{
  "arch": "transformer_decoder",
  "model": "autoregressive pixel model",
  "dataset": "photos with spoken descriptions (Open Images, Localized Narratives)",
  "train_examples": 101725,
  "image_size": 20,
  "horizontal_flip": true,
  "levels_per_channel": 4,
  "vocab_size": 65,
  "width": 128,
  "layers": 6,
  "norm": "rmsnorm",
  "norm_position": "post",
  "hidden_act": "swiglu",
  "mlp_ratio": 2,
  "head_dim": 64,
  "fused_qkv": false,
  "bias": "all",
  "qk_norm": true,
  "parallel_block": false,
  "dropout": 0.1,
  "inner_norm": false,
  "positions": "sincos",
  "tie_word_embeddings": false,
  "init": "torch_default",
  "residual_init": "none",
  "optimizer": "soap",
  "beta2": 0.95,
  "learning_rate": 0.0023,
  "beta1": 0.95,
  "shampoo_beta": 0.95,
  "eps": 1e-08,
  "precondition_frequency": 10,
  "max_precond_dim": 1536,
  "one_sided": false,
  "adamw_lr_other_params": 0.0012,
  "max_grad_norm": 0.5,
  "max_steps": 9300,
  "batch_size": 256,
  "epochs": 23.4,
  "lr_schedule": "step",
  "warmup_steps": 180,
  "weight_decay": 0.5,
  "adamw_weight_decay_other_params": 0.05
}
Rows from block 2, named by matrix and row number. Rows with one number belong to one neuron. Each number is 500 + 40 x the weight over its row's rms, rounded and kept within 0 to 999. All counts start at 0. Numbers have three digits each. After the name is the row's rms in percent of the matrix's.
# gate: MLP gate (model.blocks.2.mlp.gate.weight, 256x128), inputs 43-85
# fc1: MLP up (model.blocks.2.mlp.fc1.weight, 256x128), inputs 43-85
# fc2: MLP down (model.blocks.2.mlp.fc2.weight, 128x256, transposed), outputs 43-85
gate.56 090:492471490511533536566485486443464504401542545518480482522518563531507469522556533455474520461464561521505465488553560441475483557
gate.57 111:481613489560568521483539482439546490527490413507540510543448488466527432486608475493437508502491403467532510502536502503475497573
gate.58 101:463532528491596552599467501501491499463519575545521481470536474504562396518458514517465464491584536461475454478427507492472461511
gate.59 088:466454464460453501495502485455526578480450520451485470534516476460534556408563408463523544438544453436558466424483496479486499474
gate.60 092:551545494477463479529498548532464473526419542510364543488456553402522493511525542508500512426468514458536522531465542485483472452
gate.61 091:492461552450462501556598461472535495500512557499497535462464544538470464538467495433535519512449499490481496383457615520460516486
gate.62 086:425538463449450502466515422472470524439508493461496452539519501497484499473523489502534514471461406490492547506423497566465555570
gate.63 080:509476487431478474448583447488538547486498544562490574407568520552468469411469597490499454484520495468485520517504491494557467525
gate.64 109:515491510538487518518423429515480501479448500509540478475523526484543483472421498541520503532389481527461497528510447412477488508
gate.65 090:545519520455521449545509430534511538497450500557533532554540478446530563518537463510511483430474461556445493495574495555506529438
gate.66 088:443522549528499535519545505479503555558447511543453554426498505463509531473539529476520513566545508515568442538445454433503516520
gate.68 089:449555471465477512467511496424452475499452476487514478513485550511510550440514446425553515534514521525497520550452503552498525490
gate.69 097:459428505461496557508452527570437480492411488498486475465473497524584510473516546567560522510516445479482508534408456514524529495
gate.70 089:530471672557448540465524500530455471471480459515482470511492474534487481450494494445534488504454502475510500557529565515456521557
gate.71 119:525462516490550483522499472498507521472525505539438547471516535507583574473496589561386514553534456576525495481501482444447489448
gate.72 088:525561461519468519526522533480512479484545521492435442493532550482513508482359459443523501468567506530425468513480519497453468499
gate.73 087:579508468478454427518408547467503489489540494482518493544547507434529434489484530492493471570464498456539464519528533563502525485
gate.74 133:456472473484449497521449560473519447474502575499552466512477470498541450460517468353587504515491579439477488463436498422537457550
gate.75 101:487521537394548493548534527506525514484509590509547467545468413546538472475440532477561505545428497515483501510478550538512445542
gate.76 118:564488472499556499457516535467471546554434548513459453512429590453513526491542509503488548442578449507517543490442522466447493472
gate.77 085:496552581561513525587526487529526481525507517428501455516531380451498454495558428533435530474454437454550577472466557460478447520
gate.78 090:587478492455545534458498501515512490504445494449572434506492551526463499542574597504561485446478495506544451493512497433528560519
gate.79 123:470452448492495489462533478526487531475463518567476508411437523502556527581581460510414484484553467584476569503488489477466484402
gate.80 093:523479452526500498473494431434502592496496527536454472521494433484510541511436442565454508587450623537570491478432454521499459475
gate.228 089:550464508442567538496530545467534484494428493502524530498506449514467519527489513546561520433429488515522524515477495505512518431
gate.229 094:492444498548495516460483494534445497513566521558485508509569519487454536521495436548439495539521473564483595520503424618463530466
gate.230 115:465488545471520504476568438457492472452452483532462528517486476480486493459536482538518466507446565432465551529569455418472502508
gate.231 080:443562472576474493443568430501540520511479499475436449537495544368453437447482484491542421535491500501541513515473532544513502497
gate.232 116:494526490546496566512507445525539474525544460533488507544466537520526505481604473486515499425541471471546415530493500502532423565
gate.233 101:534435493488521484516536496519486562562497498555492533475567517569537543541471493559434523551441537496550479449593525494491561484
gate.234 085:433544546481467528465592484483478515484571538515482508511424491474457495539420484527513532584424520536538572479480494494525517562
gate.235 095:538511501570525551507483453550485445464524532591481494399437498441493545517573524470412508526484510538543430479498439512547481505
gate.236 097:467487477443483480510516487472493454498418496506557531467444520505559504562452559526356500532495582475460567513566565454427553496
gate.238 092:514467533569474536523525516512426486560476484486507405520506520539452510540425541453561495539505439496503488494571465566498580515
gate.239 119:483456447586513466428456533539484483526527457574567507490512520486521530476535492428498483504465432580522516473439474579486538480
gate.240 078:492475473572490563561453530493499501432492479450541515445513543529481527410366533487430468486503527488493542464476497506513495530
gate.241 077:564507523478559509526533513504514511552489470512557480509511450538522490571401486526459468589432492535490460485418494494483520523
gate.242 116:508478523558499541508557482506530541490538426471496485508515444413545478527463510522460501491487456545503484510602564463478490544
gate.243 170:481543534548534460540403552478485445526554533481481514566515503488478419516546555473469513498505486559517444485503562456497444489
gate.244 096:536488507486471539592428529576500497533435443458526432475505477535560605504459440459554543441469535571442491487524541573498560489
fc1.56 091:542500457563475532477442499585533593520555468482480491481572509452535538500548456512487509466533521544492535481493439486428553436
fc1.57 118:507544505487515482534496496493450432433400439503510499535515508496519501523519480476527488512537538505462565454460448464494498496
fc1.58 101:545496514466486412466551458549516536462464479474494530516462538540535556525487519481590493409400433600467538520541468466514543472
fc1.59 080:481453535548541498451491529526545445572460535515564523503478426430504530514540499523487521495561492483576465500485503536466566563
fc1.60 089:513501512576522480460488447417507505485502474457552562508576435444561573528408466496483525532544492490596484562526481506579428536
fc1.61 095:490564490533486464449479555535434515566447456502442470557507426402525536460433561482501518483559486551474435539524466393490448566
fc1.62 083:496505481530455520516510488525474438530534550495497478522489486533508482486430483608516435562470479521518589541526482484502515536
fc1.63 080:539568416564544522496487509482462528471512463571506480521509457484489535476595438534525480463528423461457517537566523494468530567
fc1.64 105:527502520547485505551442512484436505483457532495515465458492556517565559519480596548577523515503504472432412529495460477493576502
fc1.65 091:508451415587512538497484525529488482587546476516509426499482516507469560541501467518454480502533481636499499470614524536551468486
fc1.66 099:524468484479512417532519501462478475499513485500499570476449577512556442480543593472476501440504493552425479401513459485522515534
fc1.68 096:473489477505427519419415542464504471560537449529502471509505593460501474434534431494555498444479462502538520467442450522463455521
fc1.69 104:447513512478476501521440499475528494498428522451530479483553557493504580467450547465441448536565522553432621521480509442509516517
fc1.70 089:526498484552567523445511516469510566443509512435485528488510528525528457527583579523531491447410497498506589440526547509480501460
fc1.71 122:459484460562456522525494502528477470483562503441476454523522465530451441430477488438514498493415547434440526473484462437490413528
fc1.72 104:490535503566543472494472544465492439518526484491432426477523544439469524436444468509452505475488574493465454536422495454495410497
fc1.73 100:527506497484494476546507521467507519540539485459427547567510487581450437503488535539488536537516485480505465518483508551455565515
fc1.74 121:544433506525511468469561433496416548503484438482462543456505508563541501505576460576370505528554509578459470542502511446435539447
fc1.75 105:428518466442451526494534562489560562478547468501472541480523491494447482550468443568554500536493449535449568483515532573539488471
fc1.76 121:477488476463548514472536428504497510486534526445477460497474549489493482532531457519539497386490523496516577373427436452512496504
fc1.77 095:540471504528516499542480505534516502453476483498557497510513501504557471514541527541389541490507539444483549553374505460488520472
fc1.78 091:490501403499464488501536385511534533401538521487477469503473480528549514516400456557388501473505442518586446473486568491509522485
fc1.79 111:503444514501448510536458515495507464490492568500599487533519486485443495508491439482606504476460513539433465569547468563500526595
fc1.80 087:478460490514499505515500540561471462510407503462520459556475560458556570479499532512573500501538599475466463451547546469559537533
fc1.228 092:476467483546505447455520538480574487471499499548466512499490490470530482468421550505471523451539520520502532583478523574533503479
fc1.229 096:520506450514435508499531489508494512494462513511494501542554484505470584445496476590464548531502456542523498496548462622509495487
fc1.230 121:508544474554454486535498569515495521562576491462524492481513513537494501583455530582487491447563409552546477496493513516481506476
fc1.231 083:458503503458516564483513516485526483483481476553514500476531431585409493492548561556462508418507519530491529461464525498522525531
fc1.232 098:460478442514476492442471456454536530495526510544467510499510515554463481439533420403502484393524532472592425520584500461474480594
fc1.233 103:504543547523444484471510457461495473490510451467484494486413560443566523495497516448489527491516543558395529536420540511457477438
fc1.234 103:509527518515485515551475463491507470501487467457483458547517502508505472425483457509514482544541533465482473545435469580496492466
fc1.235 098:508499504527558492442469483479530419501458527498516496485470489486443561516488526519455479478494485581446520507499587525493485465
fc1.236 101:536483482524469506536466491477496520549591498431490458492535533498597546462530479503478496497427548463485422559562568537487510581
fc1.238 098:470553571476477484522519453491600597460507523489462542539512492513443457449527515539398496532542496432546568442517574487528479516
fc1.239 130:512457445535482482434426512557502499516539483479584508486500556532543488481480505417565499454512401557490508523420522543500462526
fc1.240 097:540549480527496488473506522483554411499499486467516514499473539477448489422483448525440521452535529468522547435479519472497427560
fc1.241 078:473447494479507423564426492577480508441526493484535546529474492469567525405504507565498428565490524440481514574481543463431570556
fc1.242 111:426544452531542469482454522480489518480394443516537524501501490510449537562423535573482496490517469496542530473555408447514523538
fc1.243 145:520483505489484513523539482542532539483482448474440510502513497490562610470491432516498506555487537457457553488492427587447521496
fc1.244 100:469475501532482461504413439487556533475544477518568538543514524457554469527574449498459478547534495527550532473536515425529581427
fc2.56 100:553552512489462440476553510503463547547557494546497490506466479507464476558494536532538486368513507452538398564530458505570465438
fc2.57 087:458492540440458529482465516470507554495555548475495503501579478490400504433495494643455476483491510541499439510482511477500507514
fc2.58 098:451437499494535575506433502421524520456463558498495461522532526444508520552551525503450473536593556455489473528445539475535466486
fc2.59 089:516511535517518561514513482571471444457494480467546502496408575567442455481468476537448482540491556572441474542492521478507551498
fc2.60 100:436504487470488531478495474498623536532527519620459437504438532539400438528529516529534513482478515514437520471463524514527571495
fc2.61 092:505503543482617552544535518571454523550489568516535485463508506578519459526530474491576464553491458447485566422525510482530514479
fc2.62 097:464514473536495539489491503517439629477447459533483460575449464486483417533514475503477462447514514455514489474508551428490454493
fc2.63 094:477472511500573495558544481409516441509488461469543475476550510443550540496510498533491495473512514502452494552571490480427531506
fc2.64 088:558477525514543489547473487465473518489481488502549524540520493547451463516407540509555503558452526439472450520464424466500476611
fc2.65 091:494543544514484486529484520451588459484507537532557501531596483460548493536519546503518471508451403451515460507466485587482483581
fc2.66 104:486528530554396486458525501509529539459455462474502572557492532444393420510499485474493461521551591529558514607505523472491515446
fc2.68 103:550463481610436443512519516526491523555541491504505496487520495567479473494516488496568502562535517531473452559514521507498538499
fc2.69 090:542549521506533445462572455502582567534549502495544510539466511477488508562502443505551495504544536468461432489531535474515527503
fc2.70 100:548454594506539470448461480515514516475566457507446561537607556511550393472495463489470484502509518524510564538454505475486520535
fc2.71 116:515462528510462450541488503471491488486502460496541507534534504476579542462469555500582501501527555447511479554468494492569484588
fc2.72 093:512492446453496532512571472493503517491458457486498574559532482548588502547463485505501486485509456493509528609551496555510532537
fc2.73 097:463498527488618560487484487499502542475548500458506548520433479568451463527507512444551477461524522577503534400517473475453539502
fc2.74 116:544505489549540540499484505512469530485462491514536522496565496536474509517519491464499467479493493482501465525549497565400546491
fc2.75 109:544486515542496452504471477435443483493477487519452523547511516513468487482531487496438488430511581501471484557539508506465484491
fc2.76 090:494469506562419483521467519484523464563488538452521561496477481530558511543478481447534493584500486405543426629529525500510461482
fc2.77 088:462465532445506521464450487478499546482500550531544552562488586526454581435426529526609467467445548514527477474478483540504498488
fc2.78 099:580487495537539469485451554432470502482490448496427494500540465449412517512569538459552454508513538512443474520507536455486492525
fc2.79 115:533534551516488480530472490472547530514531492488502513541591459529411536438473493494516510457519539460527454539527504537507537544
fc2.80 094:590450484524524519436480474431499516497454461458458561514445455468539450456538467488411481544544482516503526560476478485527471484
fc2.228 102:506540522469581442518426491480543498479487576591465561441408456490476540555541545491503496521552515543477570577540510495491538475
fc2.229 102:494474565427522526489508542478478526468446543500548484505510518437474431515432537528534466520429537439505490461521508486447531540
fc2.230 105:514562470419449488517489496478478432483501538580436402485478515432539478552455511448488525533520619510501522488518429565471504501
fc2.231 100:503542483556531485401565508436510557518541463517491482476460540505413434543446496550460456463508530494528462528475483502494574463
fc2.232 112:482528535489513521504510508485540481458472538465571524447420542548649399504532505540480496473501506498473464528509472503577517510
fc2.233 089:534482489554551529494449494525484505492468498571487496482552440497399528463574528557407477530532438548504499487534469417467549524
fc2.234 106:489428541470487509517526554538563518463558566435484509454542555481477493460519499498500495489530441551494558528486531417541499520
fc2.235 089:521481503481417418486540511508478555503522505448506538521529476527533437528490432495558485489500542473507456547506503537467415533
fc2.236 099:514476491459546467542468523529484479445527514500505529505527499488451493441479624506392485522464402543498499372529454518543467415
fc2.238 088:514479420519512514505489515449449409515492480499504482419489500572596491478442480447515483417457488542483476532446493407460518525
fc2.239 124:497517591476466503505529490455569496439451493540469502531453446427503457490526470522441498547451529472451450455512554527464582508
fc2.240 077:453512550516436469563539520534411526470556521561458495474520480521517513537559535434493506487527473473474522545519513579488521489
fc2.241 100:550589492561435494523549510490497497541486477519479484589471530558531537570541502544504511520529510467515459505592479550463513465
fc2.242 106:507467455475461474477429528517543439467532547473469484495470475452521529487546533430524501527523512479496460575472480512511433545
fc2.243 119:476541472534532553494504480522494478516444530521477464534458468529501499491538505467587504350447496485519465527494529404575504536
fc2.244 097:601541483477562520543491593434516456520430453486482452456523459558510504532411483472556490421473537457436519483513476530522483498