{
  "model": "autoregressive pixel model",
  "dataset": "photos with spoken descriptions (Open Images, Localized Narratives)",
  "train_examples": 101725,
  "image_size": 20,
  "horizontal_flip": true,
  "levels_per_channel": 4,
  "vocab_size": 65,
  "arch": "transformer_decoder",
  "width": 128,
  "layers": 6,
  "norm": "rmsnorm",
  "norm_position": "post",
  "activation": "swiglu",
  "mlp_ratio": 2,
  "head_dim": 64,
  "fused_qkv": false,
  "bias": "all",
  "qk_norm": true,
  "parallel_block": false,
  "dropout": 0.1,
  "inner_norm": false,
  "positions": "sincos",
  "tie_embeddings": false,
  "init": "torch_default",
  "residual_init": "none",
  "optimizer": "soap",
  "beta2": 0.95,
  "lr": 0.0023,
  "beta1": 0.95,
  "shampoo_beta": 0.95,
  "eps": 1e-08,
  "precondition_frequency": 10,
  "max_precond_dim": 1536,
  "one_sided": false,
  "adamw_lr_other_params": 0.0012,
  "grad_clip": 0.5,
  "steps": 9300,
  "batch_size": 256,
  "epochs": 23.4,
  "lr_schedule": "step",
  "warmup_steps": 180,
  "weight_decay": 0.5,
  "adamw_weight_decay_other_params": 0.05
}
Rows from block 2, named by matrix and row number. Rows with one number belong to one attention dimension. Each number is 128 + 24 x the weight over its row's rms, rounded and kept within 0 to 255. All counts start at 0. Numbers have three digits each. After the name is the row's rms in percent of the matrix's.
# v: attention value (model.blocks.2.attn.v.weight, 128x128), inputs 0-127
# proj: attention output (model.blocks.2.attn.proj.weight, 128x128, transposed), outputs 0-127
v.65 111:142139146142090093157098124194125135114115147125085188178124120126102130155098165131144133114152137161121130160103137091105131099134109123128162132129147166115117176153083135125115132122142125098124156139117074157109128186108152103082123174123111115155129130169121136153113130162106136098123137143115113124102163140180130113123107145128151128105144129134073141119120135131148084136110
v.66 108:118156095088190139155089130051187072150146126124078154113101144082147100131132160126075150148139107128123146096140138124147111085135149128127120139150133080163136139123095131142168120119119137118097096128116104125153125137141131090112111153126078124141137125148130158129115127111138139112154110150139132094106139147130111136160116121112130094151112150131164112099100125165131145151151
v.67 117:115171100141073163135101122104072122142134118110138141094154135131134090110135113126137139115125138104136162130112158122149129138132129107119097149119149148123150116130132133117076124146142150093080141145044152111118128096189169120132209122119162127106133150098114135085154141111114139121136119118138137126147095144137137138123136130141136130158113153126151116103088097083110128092085
v.68 100:140044111159129108118094131111125126146115117112070200142104107157167120139128160132126123116162114139143129122148148103130119088122134141073112129152139108151149122118101156133140094136128130147126093095126151133096137163137074139177168161099163109161113146109118119156125150118096146143114120116138125135100142114133168127087104121129131131170099112168144151136124086138150137129110
v.69 109:143133116144131168063179120136126147179096175095133128075123140146163135119115158118124141152137126119158117124105148142166123116169136120118115116131108138117095155170155114146134158152143117155162116135148095124132139094160157092173145110147144114112143156091150138091142138135115129165066096114122132097166131155149099133113141102139120140157092110105150140153099103121098099103113
v.70 117:110181137126082129162118115136123049143137100123149158131072099145105149102123113135089149163140128145122114098143137124083134106155088146150147105152100141140111125168149099103118145125129122127083136133106117129131138059147134084096141125141116089140110135154106111139126143178130136123153099105095148159108116150122110129144118153170125100079160130101123115138120138153157147153120
v.71 128:142163114144145147173114132107077071165108198112108103149146165152132105174120153129153098139140104137117138099123104123126123143143142116136142113094135082110106118135140130130148135136148133113143156120124140198085112128116093154102080149134161143077098172104134139145100120133088104105121148131125135109153155109121110124128149138136157188135142111121117109128162094100114137119140
v.72 107:160030133125060070092078118119117147158124114123159150108152180099119142111123145090130088122121162129129140171105106118174110115138135165130117147141119135129113103107122090130113111134134132131184145162133088143137123168133130110132094138121108140108115127104136130107151145108111140127156186104114145130125148123105172144098111106129109127126123137120114135104146108118126158130122
v.73 085:152134193137075127142098128179149135126150154138127121207117144083125105128154152150141157100168124149120152107160116082123106122141130149125160116137121118147099129113154108124123150140128104106174111141084145136129124124117103161071105138164107129146117091138137138167104119112104152096111152135084135131107159096117096136149139148127104128074149143152092133101122142118150138148131
v.74 110:156123119089110157099140113102115148147152079135160097120082105132080107115166151137134103139122158153131147112126138113127124146172103174185128143110113121123115100161146100121112137132143152154084087119108185078104133049130135128152094106150120142131111140138126150143131128117115137153146148111130093131087098114128104135133160152140123130101154171128132148112101081128099137119125
v.75 107:160172145157098052107132123112119113133179161141187154205113076143115126081125113104140137146140130143116126143136154105172139113135126117146111131150110159143094134129128090159132111109140150162135127122136165115089131119107149112108169125128153119115158089191111105123132156117170137147115127136126151159079122116134140137090098130151121121123131106109132142131130153129133147152132
v.76 106:102132122114077128058134124080111150150094091132139180093102120129121140141149151078129135126133111099137141177159113148181147121145089103148153155141119129178105132122108085123123141127105141105166120157075075097137139097142137176124169141134089095146143127184117131103121123135134126135115152134128155138153141127135141102111154140109132118135153117142135116114111140116151106096142
v.77 091:107148140128118141122144127127172116120100152076127096179114175124142114095113158091146093151112134124149140113105156148142125092167102125107104118103125137134112105164129116123155096164169122118106168116129160144139126087175139121107123174123158129080151124103119131148126150131112137111181115135121151101130167154099111112126167156125119159110163137097096075103156104116120143087120
v.78 109:127091103125078139102066124146173096200152150162148090099140110107111141118121171132142156122096129159163094164137102118120122134097142132151155122118141107139134130108138148117101152129131153164097092122217172097121122152098165095123143157163123131093151117157142145124153128130145105143118152136116130142131117134123107128133157143116120124113107115134158119113146163125130110152146
v.79 122:154108140115137069103104120153133124079101135165101136095090150111153102146152109154114118125111136119125183136130129108108114115123119137068125114107167112124165149120127121116100130108116136142123142122046159128111130142129123113152136058159123170077148173125135128129113131118124148117152123149142117119115088102117127131111097168176112130138116109185128118096140138149127165128099
v.80 110:199168106080103093086164121152132160167125131129093120145083141088072168117149161131155102137140148121143109116118099152128171130123129122161148102098138104092082158138090101134126146117162145085118101100063121102102114121096124130107118136135168121111104137130135135138141137121136102142094144111142127140148124107153119114111137138123128145147169098126139161124110106120106107136116
v.81 116:101143151166159084083139125066104061196153120146154120166125146155142137123136149130116100139134131133142126146159114129135145110130109095126114115129139117146156116121141123117151116117115136111117148142243155122107129172143070175163127109109152144124107143145110111124154140114137126130124118130155161102134133116132103129133159137135140155118107133150108112115171118146101124134129
v.82 106:128068122084100125141117126127110068165156143117137170193120156095125146108129132118122112157137151132119110108109124144171147123115143107121173122140111111144097125103128106136168141151097134172158136110088122126148111149127152165137103181089097141080152120121103095101135143139124087133157144101147145151152127139122147114145137121123129139087157078105140121101152118156144105131168
v.83 094:132188097156208150117125124166123151074118128144138127163093099111107140126115112110132161140127142122138154114126108146124128147160139109120132123146138154101104137120099133134104112104138124112214188132120171099163122133112173121142184109164116166123105128133136088096137114154133152138084136109101116144131111111121126132149132122148156153120133111152128149120125150155084116116106
v.84 115:132149075127156165123137111169114141106149131138097174140086142148130077129137124100130148162149097170127155120129181116150081126138114124131106119126121090122117153125176142089141133138126129114146103116148126083090115160133092111123159128139127181126109141061100126153129134165116133094133166133119128135105143136160093136157159147149127148132149091120144137083131107170107095110124
v.85 114:130106118128121168135132130116101180091140145097142098191093125128160139122157107137136135100118121118146153116119102136107118122086145162132155128147113135101129105144166124153129145115107126173139108099093154128108125136155116130156137088120174085194095136122095121130113133138100102125125136106124121148130123120170164158123167125133084140112158070082123181121095152110161113120131
v.86 100:123149124165059082134107117161142100177105148121079175142114124177113130131123150134150111122104133132134183126131104114123111110116141116109170131126110111120107157111130143155117147149114137112150117124109189165135137144049094067127153069154149141145080131155151099135125135109119127132100148106133105131132133117116152143157133126101126125134135124089132126118108138163141130111110
v.87 107:114131133110059105140150124119148198104129131164121154170166153114143086148129138081143117129114078115153143127158146154141101128105155147147138108123133128130133116117159153106157154131124124130099099151160132110164127109120138138121105057060107178128118116124103136108136132103133129122162139181172114094144145157142168146138113106097111131135113136132119132096143149145102116141112
proj.65 115:204130145118157179097130121054120119107174158118152063055131149155148108123116142139135169162086112110152119122166108138118147153117133112142120100153140133125106101136145109096140134122107135201148143151116152099110121094118143159155157094103152091117159120120127137116137119127112107152113138125130101113133124095117121136124142130108122145122109141141147139095130123124151122101116
proj.66 105:178144196159107119132123129237115123138148073085170104144127140113133152144141134127143134135100104077094145128164121143145130150137152119113118126121153149111146105123140143110112126149131107132183087094149141106145142089116137153140128101115186107149093168127107140138154151096106110103148125143137118152127111142159151143141116110130121131164152124137101126135146139127122136110132
proj.67 121:255138132107194106144142130152161139113138111132100156181129091126133154116128131116141094129129112127144119133138123136107131139129101122140112107127106126129085158133122127143133137119124118136204127103144144157154117157084144155122089140125118148137087102136140129128133089123129141124097156107108149134130152126139126129092117132140138103096099100136122143166123135137136150135147
proj.68 103:051213156121111132143158109154141132106113115115166051107135176090115099103100144128132104126084125104130114104132085146133129144147158120132157105128149129138134144130163130148133129107119133115046119162159128147116129080125121149127116111134109153106154121140140152094144092125128136130142149122143115119147160123125111147137164103137156118123133118110104126119102124107160154106146
proj.69 121:017080139107118142144102133129162140086107120165090114163140111117136154111122138105117121133125098142121119132146176126121111145123113134161112132093143128146127120107118142148128146106111144123086119101109173163121121155131144172096119142109096171188085121163111115134124132109140120129089127117141156184141137128121143154144140115148145105103120111098124080117117132122139115111162
proj.70 114:161130206100198140086120134123127149123130119138115123103162147126157180111114138115130143116131135124130106157116156127160129144119147126143120172134127165108141119101117147114145097132144135132229121112129154105083121183133128140142158123098117102112174130092103138129127100103136117122163106144100118121122132138139146116161130147101106142133117175135138104119164146163134097113136
proj.71 117:154065061105093102149119132151158152100159125133161162145118033108116105092150133127130132117132163099134108155133113095109127134112126109093140116140134111132154131125162147126101123124101103167169134147152133100146144134131111128155146125149147139182166081154160098132101162151136129149150124135125111131104124136112140122107151127081154106123121097105133140113097115126168114132122
proj.72 115:025151093081176142145137137140112117103125107150095119146126106128141106121126134136152145135131093136111148120121123117126144135138141120090098108145144135115123144139107119118130150139142088123000142121094160111128143144108084137123153108174123131164113110128110123124146125129110119119151123130117131116123111114140114110131111129135132128135092143169141138132150095130138155133130
proj.73 081:104075103094183078090174135059102132142170117153162124085125122116125148118121100122108169119126153106122098134097093123128122137120124132121122133116128146111151145094159147103092128144124156203112151133109120136124137141139126107159159102123149099075143149129111126116166142154101130125161077125141120122134124142121156090121112110110131137160122151130121153171138116123161107146109
proj.74 112:025172129125152098154136134142147101119102129123121136148162080106167171113107096129113129095146162127090130135111138159152109105128137129119140149150125119130143150098105131111142163126142117126183138069119104145112127188147100146117135152114121099091169135141141115153104113139136141119129097107115160161134114139135144100149097091148147122096109128144112115145115160158156106141115
proj.75 120:000079160109143152107120124135132116128137136106107119073110154117124161116102144121099111103119127115142098146118110131130130153146109145138151103119156118114103129099089122116116129119141095159168141155101144120088122137150121137136127155164094092073116124101107156126136137129103111168150118107121117125133119104115125108112132145149121124106130173142113107117141123134125121109128
proj.76 104:255089145149185144131112143166142128083151170142088091152121152102133149118111131151143157106139148145119117131119136117114133133111129146156103129104134086112123126127119136129127153120133135117086131099088187141112136147136166133130138090106130115108117138091112131145169128139119131132103099090130121136103127161158121136120126132144128134120125124151155114156143138140078114130107
proj.77 084:182138119126118112101108150122083120156159120149121156082135053126107132097152121144143124095134116138150070148089139087099140160149136129113149129151119126104145156122101158135136133112126134082179135101118154143128120194127113145126117088129116123158117085168114121146126104115089118148124118136117120135104094086127157149130137130128163150099099096144129153113121162156154091137153
proj.78 100:005199160144127110137155143093117147086137132132090170185089134163118114136143121115119114116136109107114129125124123139144137123136111099136154141125125122100120090111121086149098125125156128111139139108049130117117127104154116163130122118121126119165115146138123141099101154135123134113135088132134151133095099125123113114115119136136113124122157143098123138132127132125076117134091
proj.79 119:011167111139158107124166112126138125175124132110149087143166088128100131124129141122138133145147157111111141110145090160124150137126152143150105101144123154114117128134136113122148114148150111168111147155166134120144121118096128122119111203126114082202122095137156135149146118123135120118141129118132113121145133151145119120138113099118115132144109150111127184170107140129121143148140
proj.80 117:057083099174180150165093129123110113085137178124159113118173093121170096126119116118126135128126114130119124125132158124137118094132124133116151125114140122114150121139134123142130171114133127255180141131124139154130139145157109155125151136123092126142140080148132107124113145138119137127140128117132126120126100118118112122105139134128134127115121131102098093111142153105106133142128
proj.81 112:255139104114047113158125122174124173070092134109126128124097125103119149107125117132129116108116123110131085138108098128135138162138143149150158129114122126104104142124132136141119110140130116096165110160073112123134138092125137086109117139142097105117149131134133149105090133138126107126167108128138134149114125120114097119130128117119150123135142097126124119144125115116140133162125
proj.82 115:000127127156172174104115140136158134115113111113134148125099108115137148102129119127125135115114093104164094149121120106112124142151121133120120117129139137101131138136127149138122155135154129096063110133141163131116146154134093116116144094136140097131113082135139129130146145137097128117175115110107119108088122123146113116134113143122135133155140144120100108126140104106110107155116
proj.83 094:191000109096075126099139146098140105161128135143099148101173150138138136119122120126137106120154119133122131117107152140141122107123123142162123101129105136162098144116133112126138163120142124157095092160170131143122120120126144175121120138134138069122145146133172140171102146123123139094136142123127123130124131151131123127118116143128097132153153140111138138131105092127147143158143
proj.84 104:162109152128100084127113140088186127160134092135141092126191105130160125086122111138102114103114158073123103160086087132095141169140148114178135128117114124155164134137163138127100126135114119142142065130119125162129119099126122168145115133111161096120132134173136136082127110068126139124147107113111138117131114157110103131115105122138136105128135103113148122167107109142154124148098
proj.85 123:003125110116149126134155145118151125136110157141103175090177150116131122112114116120116143151146137103109085155128162156165134137132137102147095148138115123161152139134131139135099150159151165100092114142180118135114127121113100132118155154132105179066155099128131145118131104137118161133114130140103131131126141152114135134133119138098156113106119126094124079140140117138115104136134
proj.86 099:191082108114175131139132127094141100094167142124167093134172128093147099121142142126126167151129098098109146105098140134142131171089116111144097130126136141139143096138156128147084129151149077133109160172127139103112101104151145164135101189113153137094172128093141143131117144123116139128109116141130125137115136096109147124098134103142186135153113153117088139087132114114139134145135
proj.87 103:163163083160162097144128123142117098175140125130108090073160139164140106138101131094117128144126116115117140138140122122118126149155139112094110117122132122112120124135122142103103093164132097076144148141044138135182133122104141113118124173140184124099046150119134095096111143138171152117126118119124121146141106087127112149141127098130135120123117131145118109129119079118119127117107